Weights of a small image embedding model: trained on photos of plants, animals and fungi (iNaturalist), 25.6 epochs.
Rows from block 3, named by matrix and row number. Rows with one number belong to one attention dimension. Each number is 500 + 50 x the weight over its row's rms, rounded and kept within 0 to 999. All counts start at 0. Numbers have three digits each. After the name is the row's rms in percent of the matrix's.
# v: attention query, key and value (stacked) (model.blocks.3.attn.qkv.weight, 576x192, the v third), inputs 64-127
# proj: attention output (model.blocks.3.attn.proj.weight, 192x192, transposed), outputs 64-127
v.68 103:475544530490508460506469397480552434455511470590512567477505504363406511497503537448447562506472495461484553565492553482451559463497599571620437478443518483504410426599488497502436531511479481
proj.68 103:518461428535509470468432588590516556492486574502577421615533508475565524487511515570467514456511524519508462421495462528506509471530445464416456618608537500542404562471542453581544491502440546
v.69 093:564524519462505458520519499441467590589468516419533500511508491494527555496538478476482447451454494400500440525455481465509413497592467501471513510602593459531467512579419571512485558442497603
proj.69 093:475542411490523526499494468540553440499517528511391434450508499504502440466444477459409524524609489480514479582526513457506545519474598487448508482372440484472594561434537402472554436523567510
v.70 093:526545530443465563513417438498483535523565388512539466505472494607511554492478590558584517483572529381438509466531514500461481537547492514504431459548526405589459468456525495479485519504401383
proj.70 099:520510510604565472395492516550513566495527516452572471539491488446457439532566467477469537504488482576449470500601466550547456384512623534538508517385470584460464433546434498556535507541574460
v.71 095:486477455518450526491571485414491489471546448418571599615499420480484550500437497571560580550399571500531561525549485451466481617451539471630566463536491497478502560499495448541510543556465411
proj.71 100:505522491540488574567518500604499536520501505497499393396557508539534461497407425476562425467469449536435473421458450523590481506559492507533512439490547605476455397473489490459458348471551508
v.72 087:532576488573515518631523484486416367502403439439500496561371453548473509463506546468489444474470493495472447472536528487539523430472485514543522498483454439518519486467537580434474522465571565
proj.72 083:475462494479522392486396504495544540525564500431551395522467516506547420540457455559474423589476511513573528611477467584606478511515552587480467583418509554480526452538389450597561635466398426
v.73 097:619607588417502491424552478509406448519540510517601491458465460527472404515455457584423549498415542535632524483425591482530572499441529564503516473536556494484461532543487447523491567530447439
proj.73 095:445425496516526512500536466436569563510495471498406479397563569480583557481555462564522554574481466528504421499463479501423510450499442411486528496514400522469509480513524462465477510570542490
v.74 102:481563528589530519551556488572413466443416550530485407500546485483462457474508441457489517566574468522498396425458617539551523421539469518511485498460467461520515483579516502457425511504576604
proj.74 102:520499458476521435540546514380611537536620460622509588557538455433527522444448566491458524532485573517526585559517487440438476463415508574512480547582497496486540458470473493514555528446497449
v.75 100:593456535536509467513464532518565473423547424479555514445484527485535510459551436450534501518521518545485597505473461512437422559563491468449469393558537514371468584527569510440537493530503541
proj.75 102:492624495508512488540435402511521490467473596420527466506506484465504637541523603530469541544476402446505488565477560526595539459436479513443456487430484423552529445433428501571417448432500479
v.76 103:553559446395512428580575518519473380408484486530458561447529437473520491583463485579457485490440454476507478574517434554498392465460534411579431504480496481484548586517515447537513452429528416
proj.76 108:518507455595475489514545552433467499538462436434455381456491493531543499468559550502591512608477588519500532354437479454413584566456441574493528533528507490493486475502501508494429541503519484
v.77 095:453493510525553445567536571555526489588450513465511460545606471507457459440566503544367455450479468591506519508486489509465518496519500448583519523441504460440589490476466537475470483451503539
proj.77 103:572489511408533422460461472503580490500463535463441575602439567412547576538466496476519484543529467501523533459518488531445492506552489461482520562472560430493569586495496575463428584547532565
v.78 103:451484450537490482432461408426432547541477593493571522470475516499445471419588500450483447494527494486469567479459450413576564460528535549544621510487424475470521507491495488428402447630594433
proj.78 103:546467508526450552536477525566532489478527396572495565480482451499628486623472403533505369488462522481464506498454603562506424525588537494521438513500577501545499525494484452498565517448514443
v.79 100:503536504522460483533551474603530564451552510500424481556460465555510498483478550495535532535449432532539430469502494507507455467518447507465585527429460414615595481449581473515555500438613483
proj.79 099:508480580515482462466470457493481478527499458538582442431489432407481395556449436539509456461553522529501547516571499514427498533476464475518392535471508662482436448542412560488505577530519544
v.80 100:523547480518521508599576499593434545554484552459455496503476454513490498567573507508493445436466471522431497452538425503444396506564622496546552498522482505576579560496485566555519487488518469
proj.80 092:577449539386543496523415510432573486527479558467499448462612491569491492540467424504557515488508503486588477462474502507535572492490467433562544511460483518437492450457497393472522573479471475
v.81 105:554476505505433560477483404522520531476434519460627469479585501456441459397515503492458534551496486504460449494394556558640518461423533457474435506481575462521478501473541510462468503555498518
proj.81 106:473459463519475406577511481483473562478573590512448532587380487444542536464578562510523513433532459542551494497548502503491514458470440473527491545426465532466504427429428485557486514375506481
v.82 096:478422545460499440550510501513435553451500459454550594517564630491435414481483548410507542471450490481568577497463491568429452446578503391484532480497525496541507455531516481588505401513475469
proj.82 102:555563420535518500500546523484575513524492525540448453438524372506495588503492511588437451483500505517437495396512488461525522574341486493541494552575541520465470579590504471445485536549606525
v.83 088:494443517593457502449522425530385510456499469428448434586466532516437549424512561525512545535424465553429513498550434430466475491595476470484566503461449578513482435537576391608515496418516453
proj.83 087:491553528427532463455441616499476474565436532484547570473509516532472443521480497529462452399584489481472593535467557609498533500530544446527476487649482451480491561530459553494472437586403472
v.84 091:483431485504489491515439534603558510536439535425538473454460507502536475501548487420519398582490503487538458512520483465388538464433472521513623501504491549405523469564403531529433425533578566
proj.84 091:502488556485458461541586465434559525441479502452456457526515464555491570616430472528493540448583460528543549559575527511593403478556440484500543449467476490548501408461563503471540550448453516
v.85 107:546497532449487476539503472551451466504639511489543446470462534498475449484509447365515475573485473557486537494506469529545508537432541525476528535438556494489461494501529460473553388579413431
proj.85 101:516550580571488513506468512437502585552386501497497508499490497417569538502493537647458394484493517542452540529495604501479455531440469394481480463534539458495499484553426451534546596445564531
v.86 101:430502545521537493511597491524490444584440537459482521455509597497456550500486438606546490559536461455522450559471555482450601489504411479489520524524513484535516484550498531477469441521596556
proj.86 094:539586468454509462505574487473519472377464521495434560568462489477556507520461593428508523501554557576472564570484477461525484495449494509542479423548495471438442544471510486489549570466575517
v.87 096:460486424545513429500580493561492515512517475623544504437470521491525489554479491528533464454507490461481550551538524525503384457522478422536413415429490560543373498533517490495533424469436497
proj.87 101:531474514432412484587424470483486520540497524492550591490510522498411482481438509553420470500495498452565454460458483495495618581520456530485564541544601457542460526490445547494370398510451587
v.88 106:551364598503525499522541546495505548504477500455590543539475454500429504412484532527499429571437467418556499512512489552482523451449391610386508567532442522516481456475494448618499479493532532
proj.88 103:452611460446500465538435559439479513492556481446463382461560491626532465559493521589404460542506473542451618452439547520521525614556539452596506475511441444469531549536539517449470491488442540
v.89 099:516478438444529439510531517468383584515531559448523550566412411499452459469614442560501507472516559505439422533483523540588522637590514447586514597531492459475436444455529556455512390492505510
proj.89 104:507500487482487516535502544477563500429480539555484573490529479493528431515436469338561454522508466424505586493542516384470499485510588526482548450414508510593463514564513442505519514461536507
v.90 097:492539520528497498437499444471522499487450538489510533512464445456542504489449532561461559564482551455505471491403558403481509434565400421601474520532556501457426512448517511433553493540506564
proj.90 102:545539461514464395542516516560499485446600590459539413540611545472476508520561488440507448456540496573529496563540519500537501486559569588452498367483490498547562479509550498523479485430440505
v.91 109:481536406494457529426427452482507410577400539640438498454482563563446406529446572407524523559496419450584519490484573460560657437454549486604531485438541526484495538481498487527450492614488522
proj.91 113:497491591546452489516627523505529514435597475505520467519504467518491574429440428522500390469510502484514492467510414559515360560505489507442492528609421491524445420465459492474516494517468534
v.92 098:548492581454504552629465449506449484457474528498503528520475501417440459531469534476550524439542509516539490501411466511559484482610500442461537495451448487527497383556551588400496566499557469
proj.92 100:516557481531624433430548527553525475568535508496457511463477449486519490499452500505453502481494432517412467533590516432536512492441539586587470490523435506471547507488432390583550492532438536
v.93 101:553538506570539453458459449444401528507498554567478455444514514450511457494587503459524515454519569445489581555432455534582512438507557489491492517520529526482524549605531500501465425575479476
proj.93 102:481529476504455524600465475580531489513461403500447458600486451478489540560423501555452432508550373569546469476567522483486470502546612575489539477370469429517557482450488436457448481423477594
v.94 100:499531489452555604420537546500526496479504445544454560487481535487463520523464455403509406556495483454490589459521497505529579463478437495497573482384507447486562425499416396531463526542495429
proj.94 105:550490450546550524509455492548531496483505526407486586486485480553453463508501587580551458531383490462553499415518431469454463585500525538472354502611504579405510529539519578506502506396524480
v.95 097:506508547537530488574473474496480511492525527572548524468424520412426461485454532540543486459532599460539492515525489410400503482540462510620500474543586544525459468505452511466476599552553424
proj.95 101:531483486478473408484488415478500453508436489369463557527611544566484396523588559488487524429499448471483466495496496509602476477554541476456499501546495507529451503497499476485472477529469572
v.96 100:574541460398475442528402557431478480534525480517482416476472543510455504519535490548527450492577582445516460508486502473585492507552443570444603468495490546504531479507480488494561571484543497
proj.96 105:461577552459513567421535489495384467473521459481470673495468516483533536534450502471361550567515479494563482491480495444486548513458525585512485549551384480505565559435536474527548425508458504
v.97 111:498400497479463485538435426511528558446486488439442472456523530559398463447515552466504496482527367490531610448469522478588444513531536502447506501490550438487451584381472485496589460453449504
proj.97 109:580512459502557570516487533434507435515477513485459485414527424506578595515577529478493545428530511442558489449562534486490516482369451554465563453493455563496521457520508522454481479502615476
v.98 093:503473472496490453496526532462579511535510516490490519486539553412538476507556497509434465427487462541475497473539473536484479561572511510565495431542533544565490466511493543575522489554410511
proj.98 094:530481572457490526582433436531457414541456524489577489437555554481483525476492522473450480461468450464485421477521492446476541541494462442533528571452403478435507553463590469534477490419429492
v.99 094:589602612479487547436404501478448521443455570569476461490418505541563553471509472523459570468502491549454493516504559495488482451478517548438559490546484513450492518535524408456422473497531475
proj.99 094:498447532539481492503529514478405506474483481532529433569489474503447473519583550518557543602466495555433528638494576495550486401550507478515507462446464423539548484493479468503587504483384434
v.100 108:496491576513555405410508507454497463511473463435544512498521503427506530461418480455541487515603406460489559502496506505435562491510436497475501482468522536573512492564463485614515496361403486
proj.100 100:562498415577489505523515564582592528554504453619501520433489448432461550515617515511460467525445512467511503523499486509533552504418490533510465531475505417371486577491485637454483483488578424
v.101 117:527507552513431479484459431498452461536530503410576535511455529525365559450445514503471470522550489602546574436521509509528575536483512541498519583516476561469450448455436427497460522547504478
proj.101 108:490501536457554477455565511457578591413420550535476450473566510457607507535574438425579514410397522409524423504427503500493539506580480464526399468470516509426505462513536604488580526425537526
v.102 104:455550516533505613437550572461440476532514427433517433494475528419530541538480478463497620600471478473510549499469500477486466376506421521560529448468532485486499464498484472494423503487487502
proj.102 108:498477564478475424564493493549514559468527466532484489524485440516538484456475455580482483502455529515483481447446589532515460480580548482481445525472411541403544496491543438489470480491499506
v.103 094:504491531483523398548502489444376482424414456533516538520492535523500511510565592485451538430533515474562545479499582431502588508500455484525514431522486432540503505569409536385390514551468480
proj.103 101:564508552482582559487475560506570480444482517488472422473477472503587369588492408470397544507531409520431502544469471392478456396533424606554461544533439451446458511460522430535540482412524539
v.104 096:485581470495561486524540507520501541454526508488555467543459493507452488527448449459460457547517588524496430473487501441425468527517473531464557548565480515521473514431526503532518435477511452
proj.104 098:569529515493477497481545543425463483503537428562487558454520456557535527431553616503588501471488503489445615582512525530508611477394482507492433542521470533487434493539407508537469550575557515
v.105 108:552419411619454462477501529522542496633458492523427451560499437547475473564591489524450501634507540538558502589503481482407456588475508474507499446551462522541475511468404401478577473573481518
proj.105 106:506567484412513578501474480414454482553501545408596520554535500447566541394452523452571514396509496477444491500455466492486557431546502487637486566526572502531525457406556549491508540538525494
v.106 097:600492446517478494443563567372408582477461474426417461474388449518477466502616555509494570505410501458533500432459521559455417439515498493495545515525567529414448449479565460484572532459532456
proj.106 103:515447549417498503460538501691609511528525525518564469539551493526483508458421464533562449474561482582505498502565494515480540502482534585549562418571444467505471491447424508527427446501480475
v.107 101:455518446527464566514586584436523565466381489451491531592582492449551572460595509624501466452488469553427394522462568537470427469512539451515470501398460485588543502557500484511452519495493485
proj.107 096:538495555436509483535545470526633403492524564490531521500420534461478433553449562435462541504570516392477534488513417598537519463511464553547523485559414482480414571532523521516505507526539539
v.108 109:433412498530623433396490423437490449461452476549498436485436489484558458588417579428499540453518525416455489530459475469496574471549534583550527533434525588504411509575431519492424484473546556
proj.108 111:515532459414476528511516518522516561587489473489594611557456563473572564514551479513441541521463491533533446467563513486568526560509457418460404473539495518501527495515623450496487521469463515
v.109 102:515535466640423542439430534514512533491396488473542507447560526446453448489550490483567482576524578472494539506501517515544523424518493505516482392503417533456472482479487508550498508588496528
proj.109 112:448459547501533497628637462551524504470612551503518480520475404542610592480454510427380492422527417570498462553476537489516514492403559480516525521561551484518515471540521583424405405572489429
v.110 115:441499430388506577447548546460555548618489533441552501443519567445496470465475515539468516649582449483459562497486489469515462480529396420533594549509487537442498545493471492481559456475496531
proj.110 113:601556576582532453534410453457483427441602542537393552539463472539515483515512404471512431500501542443449473526521466517494530466501528527472406459490519509552557490439459497465486538536510474
v.111 100:465466490456428476468448499450502539645449461448526548506522560474468501485482548571535562584551450387491536466516529589565537468441516486537402608488530415603469438539533569499442497435474456
proj.111 097:454474487591525458561472497428488496353521572474467398528416430494521515530536483413476444436428497577466502500558386483458560547427515573487553500446513503508522588399528526526518541498523438
v.112 106:486445520565511509514547488478539499471498467454403419536484462603469481578382518528458550510595464494487447455555526476431542572474404446450438494502452631420473570474538493461536471505458480
proj.112 111:519549509528482493561542510483391544506542567523506524450571525416460544413634501461530585498434525534481540538524449516537492454543407507531571427549559461531526423597459562405451511519523578
v.113 103:498450496481477419517518593462442440436497492599468644400543513432552581494522502543528464504476495445481600491450607542467465472475559487474470534475561548491548476518536564482549537518525471
proj.113 099:627486559519563499513416472477588520502475496444471430549422495537517362597458517465449481372548468561643480510556469509514482498523468548514535529541491436456519493507533491542412503503484538
v.114 095:438473608452456486465490494436515494403639496464563460467590524518413497532518454532468447578549480421580498467434574471384490610399459483473483541527572533462441512538532562548513524458448422
proj.114 097:581563485513527526484481504494431543543525498556484558576510581595552493497517470472471524423492476556493568574523431545494514467599539536518524528492426373519369449472452457500559463509541594
v.115 109:480554482469453517507495476472563550527536426449529542508591495468498488503450505531493498599498493590522500572486533619518550675467455485562474558514465483572487488498476432570522493365529559
proj.115 109:489424445438519539482511597500511451490481562458467515458463514486536529398542495454497506480416521501385533450558457480526506430586392420432406466520571511468480546525423469471497480558496472
v.116 103:493469421479600487389531504455545527598501595555544488476484572546482485531527493595481633510433459484507510574515494509513506520511504452599378507514474493458502565487480460419438482519512538
proj.116 109:520469514509391558527557424584419500403468426496601478507612548503563423463560441544456447499518533543441492503496410450487511512606461490501544497453514520563515496450492523478544461499577482
v.117 092:576499458445474456585499415408591520613492521478531580553537597550443506462543510545518506541456477491426583517502534479522493531498525432447461543436496495540445354486540569471557496454498481
proj.117 092:479551428578458482504498449602402480404526474418443486578602470615498548509520508502484493462472557548515492423519409380433516541554518527517496506491604455538486548509544512601563596537514526
v.118 099:515493520522516477493457408565428438558398525473472445515526541456455518533435528552424480599480536531457342530602523504526550462564447533600460610496442547511600413477559439426477441597557591
proj.118 098:468380442488537515451459531477466510516440504524504597536519521531498448453431556535482404442528425599461586510407489484434534508469601460452546473526468475535419621565562536588475551440526543
v.119 106:523467342446476453500478392515488508577519429586546490449492541561521480473467521562569544539475463502421427478522618531441526561540648515396523521441398572487467502532480538410576561450471451
proj.119 106:544466571528470542511485546491482577444549549508462574508433495484425481541518456499440454445433495496482557513536445474529426487536394503562476461494526384559493493524409464511464484649426529
v.120 096:490469475528512472483416468507424501499491535487470575511415460498516457402546494557460537519490582524513608523440479496484503548557540538431578486469412484509506532480482493504512522410534522
proj.120 099:479527437485442473546492548562541438449630470413524459421477474531503544499526511394516510458435467515500478448502497568646564463460538452587421494504530513566507485478504481518520529498474417
v.121 098:490561566556526441429513514540497574578537575437542458484451407474555476585545492500391409487460518555524419553487544540515553478554485580495497564576549433417604534469470504424532467537527484
proj.121 098:535525501469448555563538471476492460542522473540430488543617524444547509479489494425600582528567418536595460461526497473438545563435550517513544550476370454500448521532497489460543529412514536
v.122 096:501537478582559495575497531479548452474499524479479420497494467514484457591481523465423480394523525546487542477485408485570600524496492566565552454500465538479499460439441494473498446538517540
proj.122 092:573481569370503516506585505509389525542454389565497543480552583537554533447559360482479459547433465535555496515485560454489466501461496430500544518582525486434515531518541521497494577413410423
v.123 101:525450495520545570481434550556510574522507483481514392524479466469417498510439585533464546522534444523465450534560551534518490475571503459459459556590525578469426454529459436550578506521440493
proj.123 109:459504494582569471501523515479483513429479513493527480499626515441506506422495502482517483443464627571503512440452503464404527536523469498437516429462506476510577550499576517402390476432531460
v.124 109:556503498462488440513457518457406450424490530471503554537439427494499431512495458440511503540412509511461484497557566469522502547409578565461557464592475509486483465574384467425461502509531495
proj.124 110:520470463468519545532455542373509478597537532516448324531497488443465510530462486502552515509477470475531461466504493590516519485514552464524504532486491464547584490390489456498599523546398517
v.125 101:464481437446480479404541470502553607484564510498520529424512537518518573547482526485504441447543490581436469475471467514647554461522585452569505561518451483543403492633431504523408573566473495
proj.125 096:518444505606508490531532486530476459498464517573549418544539569571471437410405497548568505482448480452589500477486518495462489607544453445407445386500542410468596534503599550439491526437495489
v.126 095:495531555497406551506530657499441519441532499491536528529530462545504489478490465538545427427562445437466506452530537526527449489407556468618480522491523444463503513521469506549562506509459537
proj.126 103:579450438510515469549516450511555656512576525475484381519479578505520459482535388478465549535442459551510505571540486591446531471505508480526554540448497556503501410404470476455417514487536445
v.127 098:499520527466465564559442478501476485556533568552514520435523532454439453453510495489479466560444419434468516463432530521547556528559587499436502514459541473535524580502526459467484547577509513
proj.127 094:474429502564448513560519547540518485483504387485565593485448427507458533525604560505549506436484572572507492581503553489409447441460476475426601504492419565434540468549504535485456496523661490
v.128 092:503577539496427513554518493466612459504475546551481524516428565530539555575440426482582507440369488493611428498445581521528439469590518532664371452527525525482517517476480535540485547686517465
proj.128 091:595431509493456523448525540508472530435417533579446532481487384429460535495564508467524512492635467405474534481482409512415535491469495444449591607441476535521478564511452590544534433437608449
v.129 103:524476510459584542500459449491412471490492499513417515466494472551492432493504539462472529479470413473509424564524558537405462476495452519442494510580512563514545485483603437529498510483470349
proj.129 104:485553511470395520488581528528524508490480495536589442612524632513467460477545496517524484463527550512451502534542463441604510522479540461447457404433462443461443600556519408519551498468479560
v.130 088:586372504503550513452527502424439485526510479488570461550421486545538455513460387444584553388511521544556482501472470538456449590518512507489464478600536563513503362435454472534502505406495527
proj.130 094:423456520569566438508509437526545539470491512525509548501540549512430543552480455482450486465477557467535511395566529422526495473445511456486533491413512541380477606547502450482443511516465480
v.131 109:549427450435446468509640495485463505484461551534525557520526470503556564450599430505523485490478513500503487598480462534448434552578662487462499531484474459549496516536475510517534544493550483
proj.131 103:484444524469573510538457572484491586503539525500512508498434506510590456456606587495563452529565461527478513473455490497568523477417544522421552502468502452478467533432540565485477474550501446
v.132 103:475518420501487558566551506466524536477485512447496437564474438432490594564459450536461488418637444464548538463404463575390447447429528443483553560501478571543439435480469510584565573517456491
proj.132 104:478504442506507397534422472496465519481536438540537609509500621486484550425496549487479542528442564485492634569524546519554535549549592586481393474501534469582565569500430481438440446467495534
v.133 093:531524551502493547454562412540392539424494473538534587409501531498501580534489450515477533554551525455615499547576495444465510465450520529498530529566535500442476492460550537442549472564567437
proj.133 093:507538478521468551463481458462489459608482444517484521566566607588435416490468559486454522462460421514499583498424529449531520475537570488441504425547498468578555478467544438524535462491419500
v.134 105:509446522459541482528614485525542583482517457501535474462504561558534486471460478469503585497401551517545490373556490506511465492444600429559460511511417505583476535533463536550499549413561499
proj.134 102:502529371549476399489539544449495438425476539412457548536503457538499511540517555398653499589591459453502517522569409406550574451499560502458492550556447468492478449423485450470555429640457446
v.135 105:542566489540459463388557496605503546456487490508622523534570530524502445554576469557475588545498526530513497564455495421517569482466420511514489443511597510555435466425450501536426458518538469
proj.135 105:524501491490565523494442480421420508477446465521406520452427509507459518476573489415582476461436503494511487418479457461579493587580475500585527499498563511469624562613415504474658510544449600
v.136 102:479502456387484534578515488439549483455529389489548500493518545562541492561557523398496408527565493415470488569470512442494555492508418468476408446557523475517487526527510550523525491543497561
proj.136 100:540509545507498461451428556481491506534490499456436402446505495416500508558510445473476575488449451532462562435509484566533407414464519433595533598437441522522441491506531528505495563471418528
v.137 101:495532535526479500497467476476580559466513464410525520601528477486559501572515609505529542471464488502528500581512425529570565549481541494510505532539498396527537439565368534564456576522581542
proj.137 097:462422468518575413484530463465457420519534548463451577482464487501455511468464523526469573566453484471481519538450387558432462535483453540452588522461426563417544480532529483389550423628447501
v.138 094:485380414518542643576470518508527380489446503488506542514560562450467527477410540529591460488490468490520458468588507531486494530558444487412586506436449504478542473547523514524541517501487530
proj.138 105:461551522472488385529553393437502536571599514455490470523516536412501498473470512532509511516446565573533584574527565575491457448485572425515492440528432547540527503542427506461451509458498407
v.139 101:496549476503478480436547522436571566605602510510456435486569504600546511491523456526555524565488466450505533501489449454522527475424518452458535547459468367591502544472606478530491488560583414
proj.139 098:449503416496502527544515594442434442476448519528624498473444453519382531532418607487497547449506496500505464575468479580518457546568410560504461519496489518487563485565488464424486491450399586
v.140 097:473417444550535545514530554445558529447522382491483439503494471517482538495551468495521524535511549464514545500554426497362553464466460511565444513471498515498510512489484476470524533531500482
proj.140 093:514522550477575516513539501510539496529434563448476581521404562475445526572494497513527463462572448535432456531554519511625365544482516506521534550454437491507480536503536510460510489509436522
v.141 096:462510441389527486630574433542499465508526460504542544374532473491469467598407510567526462470536496553540457474554580483457522561457588588551589509576496420480501544547439474516556551464444439
proj.141 096:511543457499489494445480564449455507565502489539481531472447475473400537358538491384477475546529536433460576564522475458512604407546510452522493418543574579547524439465498524525549520514389502
v.142 107:570450477496399446566534457431543538435466518508603462600553455449509499499557506504497469504549485479557452434455485513499333555536425538425590449570485535494483485519563453476437573496486420
proj.142 109:438545533512529463517492540486478538519590409517464544475521583415600494508462486584465432506457548463467486450513473466465480531474600359499508429477524559467515506453496394535452447451473495
v.143 104:455517519516468498459583450526383497489451509451534499563496541419560590443466524508506460436591513586422485558511492541526539379588473505460465421503517419451424591577480440465557499489553478
proj.143 102:531432506522572569434425517553477548544531428532426519499479508576561513463559474465483564569423490485605495441508530438427527586494536533474437545483519497556474435491506484561493556459507484
v.144 103:528524542436534439526479527490405448420523445511525513442443486526493533503548574506428475465511555515408479495431486463494518497590509536398592599435551512496512478516523569441497526455557514
proj.144 118:464516402495540519536539487513583465524470579502548392465517553540520418472500543534541472455455462474530500504515486554529496483452518442559470445621534516554509481487588521469497491580401566
v.145 095:519494567516489492525428477513538488497545498425545478512571557435459542509563517500469452480505453456568496525433519442515439437483454449419503444512490531382514550439485520491485389494556585
proj.145 096:429473542575372559479551484473505480579489480388569570496545470514511488509422504604480440502501468442489525461453431541486447517457465500515438426528405400454523463509503527588579516600507511
v.146 104:529439446420487550464464486414489528463429458475473450527570447559523585498561510502470479462411423444532537447444471488546451497426498426544570543458587519520486512575457569494461524492555477
proj.146 109:534472476586498462556475509572481455468489428440520607498432447510515464443491447466533538517472419530541477606396451448450543445530507568509476458418490485502517559472536531578504472429434475
v.147 111:580490556531520390556502566433451588357498482496446408548521441531547515491480560484531375406473576492480465536497451485430544468567489575382584417517428473507560477495442484509530510571509513
proj.147 111:518571504435515525518565480554480466559459460519628557532400499506534504505375441435516469584435524353464522534449493582535465564533517476472485480591546582460492566520551474492525504504492550
v.148 109:494496550523506511513646528513578611568561614441473460509575477459401458509478543570430480528504476561469492603456428446484473503558466488477473583508495529548451557476435487423444460513572532
proj.148 110:513504433423554484500471556568523507520534412582443555536380460517537472519464579561484480484486477494613464473494526503538563585430575436466448542546522527444554545501388460508512522513534542
v.149 118:486412486489417539487499433492543461411561639465543520496465469456436464522489537451501474558520482551545494430491469487469431505561510658494486413489481549530498473519566565517589503388462497
proj.149 119:503530516482554493547595590518508461515389555507405558539502576517534522604493484555556488468560565484420582473462486537468554540482508477459463562540457497563457562543461511555505411584475485
v.150 109:510470494397477365496554491560566499461495475470480419581555474499498532536426472493558562599553413435518492486502485497444520493463505555476505439589474415491432425518552498558532439473475477
proj.150 104:474513406466541553610473507568467511506514401540532516392492495510469481471580482490496444444548517450487499458576551364597448502576534437503442520464496515523484476406483410492464515552468504
v.151 093:450550530478460497459498474429560554544563490438581539502439585565496540507509503501563505511515550527499487482514431436502468477494448452515546507569569544555509388454483456431515458525474613
proj.151 094:441471472491522471511546424568446597462501503516470456486486508507446510438455560524473475505568459394581515394396579608466379475463594446636515554488475537389468535502484449471469447442430576
v.152 104:443349572533489377506500497508446565500563464540402468482533523624527514428434593528528467425567474546520473434528550550511573459473504513509453520473474413489433423561452567474599519488496529
proj.152 110:506586476499533474572509490531501524578437486553580561457496404469403512525461445516548524581470486438515598527500572555460460515545452514503502389471567481458432476448586474583491488516502509
v.153 102:571485517514468492501461394470535450580546499473508469415509491560503454450519523529572496458509589486526492472533562519436536563465410568524427467520548532631557460461574481564503532496530429
proj.153 104:526486551490436432492453574535490576451493521515491533562524594561446450642534522481467548455487472506360470472505535512473531535475479452462622400431443477445510636484594382484491468472403510
v.154 105:512461515517538439582535490501557452501500492505549552506533484562532441440520508525466474487464448555435489525593458533440466545546480525527483603561600491600433516554459477509444588418561536
proj.154 105:532508464604533506511500554491561509495550452533388521523477517455541546490492446447531539472506454497525450479438442500567595499396553467417484455547490529528549434375499441492527421524492540
v.155 092:567460411511461537475504607463526464498484531473611463584500452436593520476510434468462462448504485551655542518402539486429479431445477502441448531490554517577485406509438496519531464481530519
proj.155 089:442445541539538550435482479467443494463509467459555575480380505466461597546505529506532565550502492476467516483529460476549477511512533543473547502514498502485552604558405530565486499543481492
v.156 101:413573504484387426508458444495471537612438622573511543574530477479565531551442458595422501485483516514421487594532603424506466389462456484505464564543468535532480464544523528516535515445517458
proj.156 108:544429429541501528444475572479549464458435532542432393473522548492556580486580631480548530484508531525498505402413463539565550558539430476551519483517536488417521589433457568481410427547555510
v.157 106:442385448493547510467502479510509476541524503463458498476557548465475573474488494495501547606553466411550466470553439481491576554404476550523546540487478520450445523572439468487486469408543469
proj.157 105:501559489534479478462558482472388485506453441444529551596448403491438480533551481621592515468509509539529562494476543408568520437502546550469442482423453443554534393411469472506558475517460463
v.158 101:477489552519512470454558485457504418498526375585405475481517467646517615482492491490534463550537506508506489536486545477476504488370503483581449468384465529424500498569532433404555467523479448
proj.158 102:510521445499496508548454548443520512536421480494556544478430478416455526502482584434587544497527467538485498509523479479487495566482482549484559535410487494552534488402470574595472499396541511
v.159 102:547565487587374524564487463482418536434525434443423516443490449331542529527520499449504513473515467513483425530463507488562456530502464471488477484451431552550476525516568598585606418404515496
proj.159 107:448443526421533487414544461528523494453417437536497513554493468525548517546565468537459582532449488464508561477452516461514498566516443503435469640438530487505414578460450445466479523504557381
v.160 108:567519405523411526470487517440514545541592560371466542485453467547409503546540525483495547555395469494484515486405473526414504515475481502396447439562515545470546455503548480539524523508467533
proj.160 106:368476500428558571495518456567509407520507482511592393515438502461599529542455560529546557492530501494445523513431444458661478492529438574547531627440526503499505537488449528479491515398529416
v.161 100:512497527490533538527440490471528509487498482455365546607499428515412442546445538517507529474512570548502543477540446561569480519515611415502572495551462471467526431578484557437513513478403552
proj.161 099:583499499453477464527523532557503474541600469633449500427523529554580496452525556546500485479534433437516446536468504474485522480565465582593452439454478591410492520475476597536507446540589512
v.162 096:439440517486526391488521581429491501532572497469526503502515531559503534467545497580422566402448458522493442414518519474471540555527443509499441528481518487483549492531548524439426555424447409
proj.162 094:574534528486481460544498421492448548461402579608540562414459511465524451495457476526574486577467435482497552580517486535509504488493453498549606501449465562525477409551519422570456534484491559
v.163 091:495455391465430559540473482546506545557568513488527526485576494452473490548525444442619512606541491503527459556443528497439523550500599560488466467441508542501511469531438490441423450540481548
proj.163 089:432530540475522431492545557518483566525392570525509531457430441388485545508511575579409416583526516524449548512478564467381531488447509528504481523504469515455478499465516536538545501488527532
v.164 094:508539473483511508495531529516550481474412447471560466488382539478485499543539466450398543460530480537541501495491467498523576508546524528554453538534513432370453518555441510560477639487567475
proj.164 096:606443546600501539462500515483483523446588571507419511418448564458570503496485407530525531527449538549498438394544486479519462410448530487455576550434480501644523454467530584405468540525469487
v.165 110:454445442551510507460515529444676460523513549455486545500614542561544480553554444490508479675492466444462463502560419462502519494508493489477471462460523497495488551543489493440463422434519502
proj.165 117:474458535543438469492553477487406622473454509482452410536442489449561446572536577499542503395476482539529493443392537501400483522486474506557447548529399466536560473435467473446544482460444521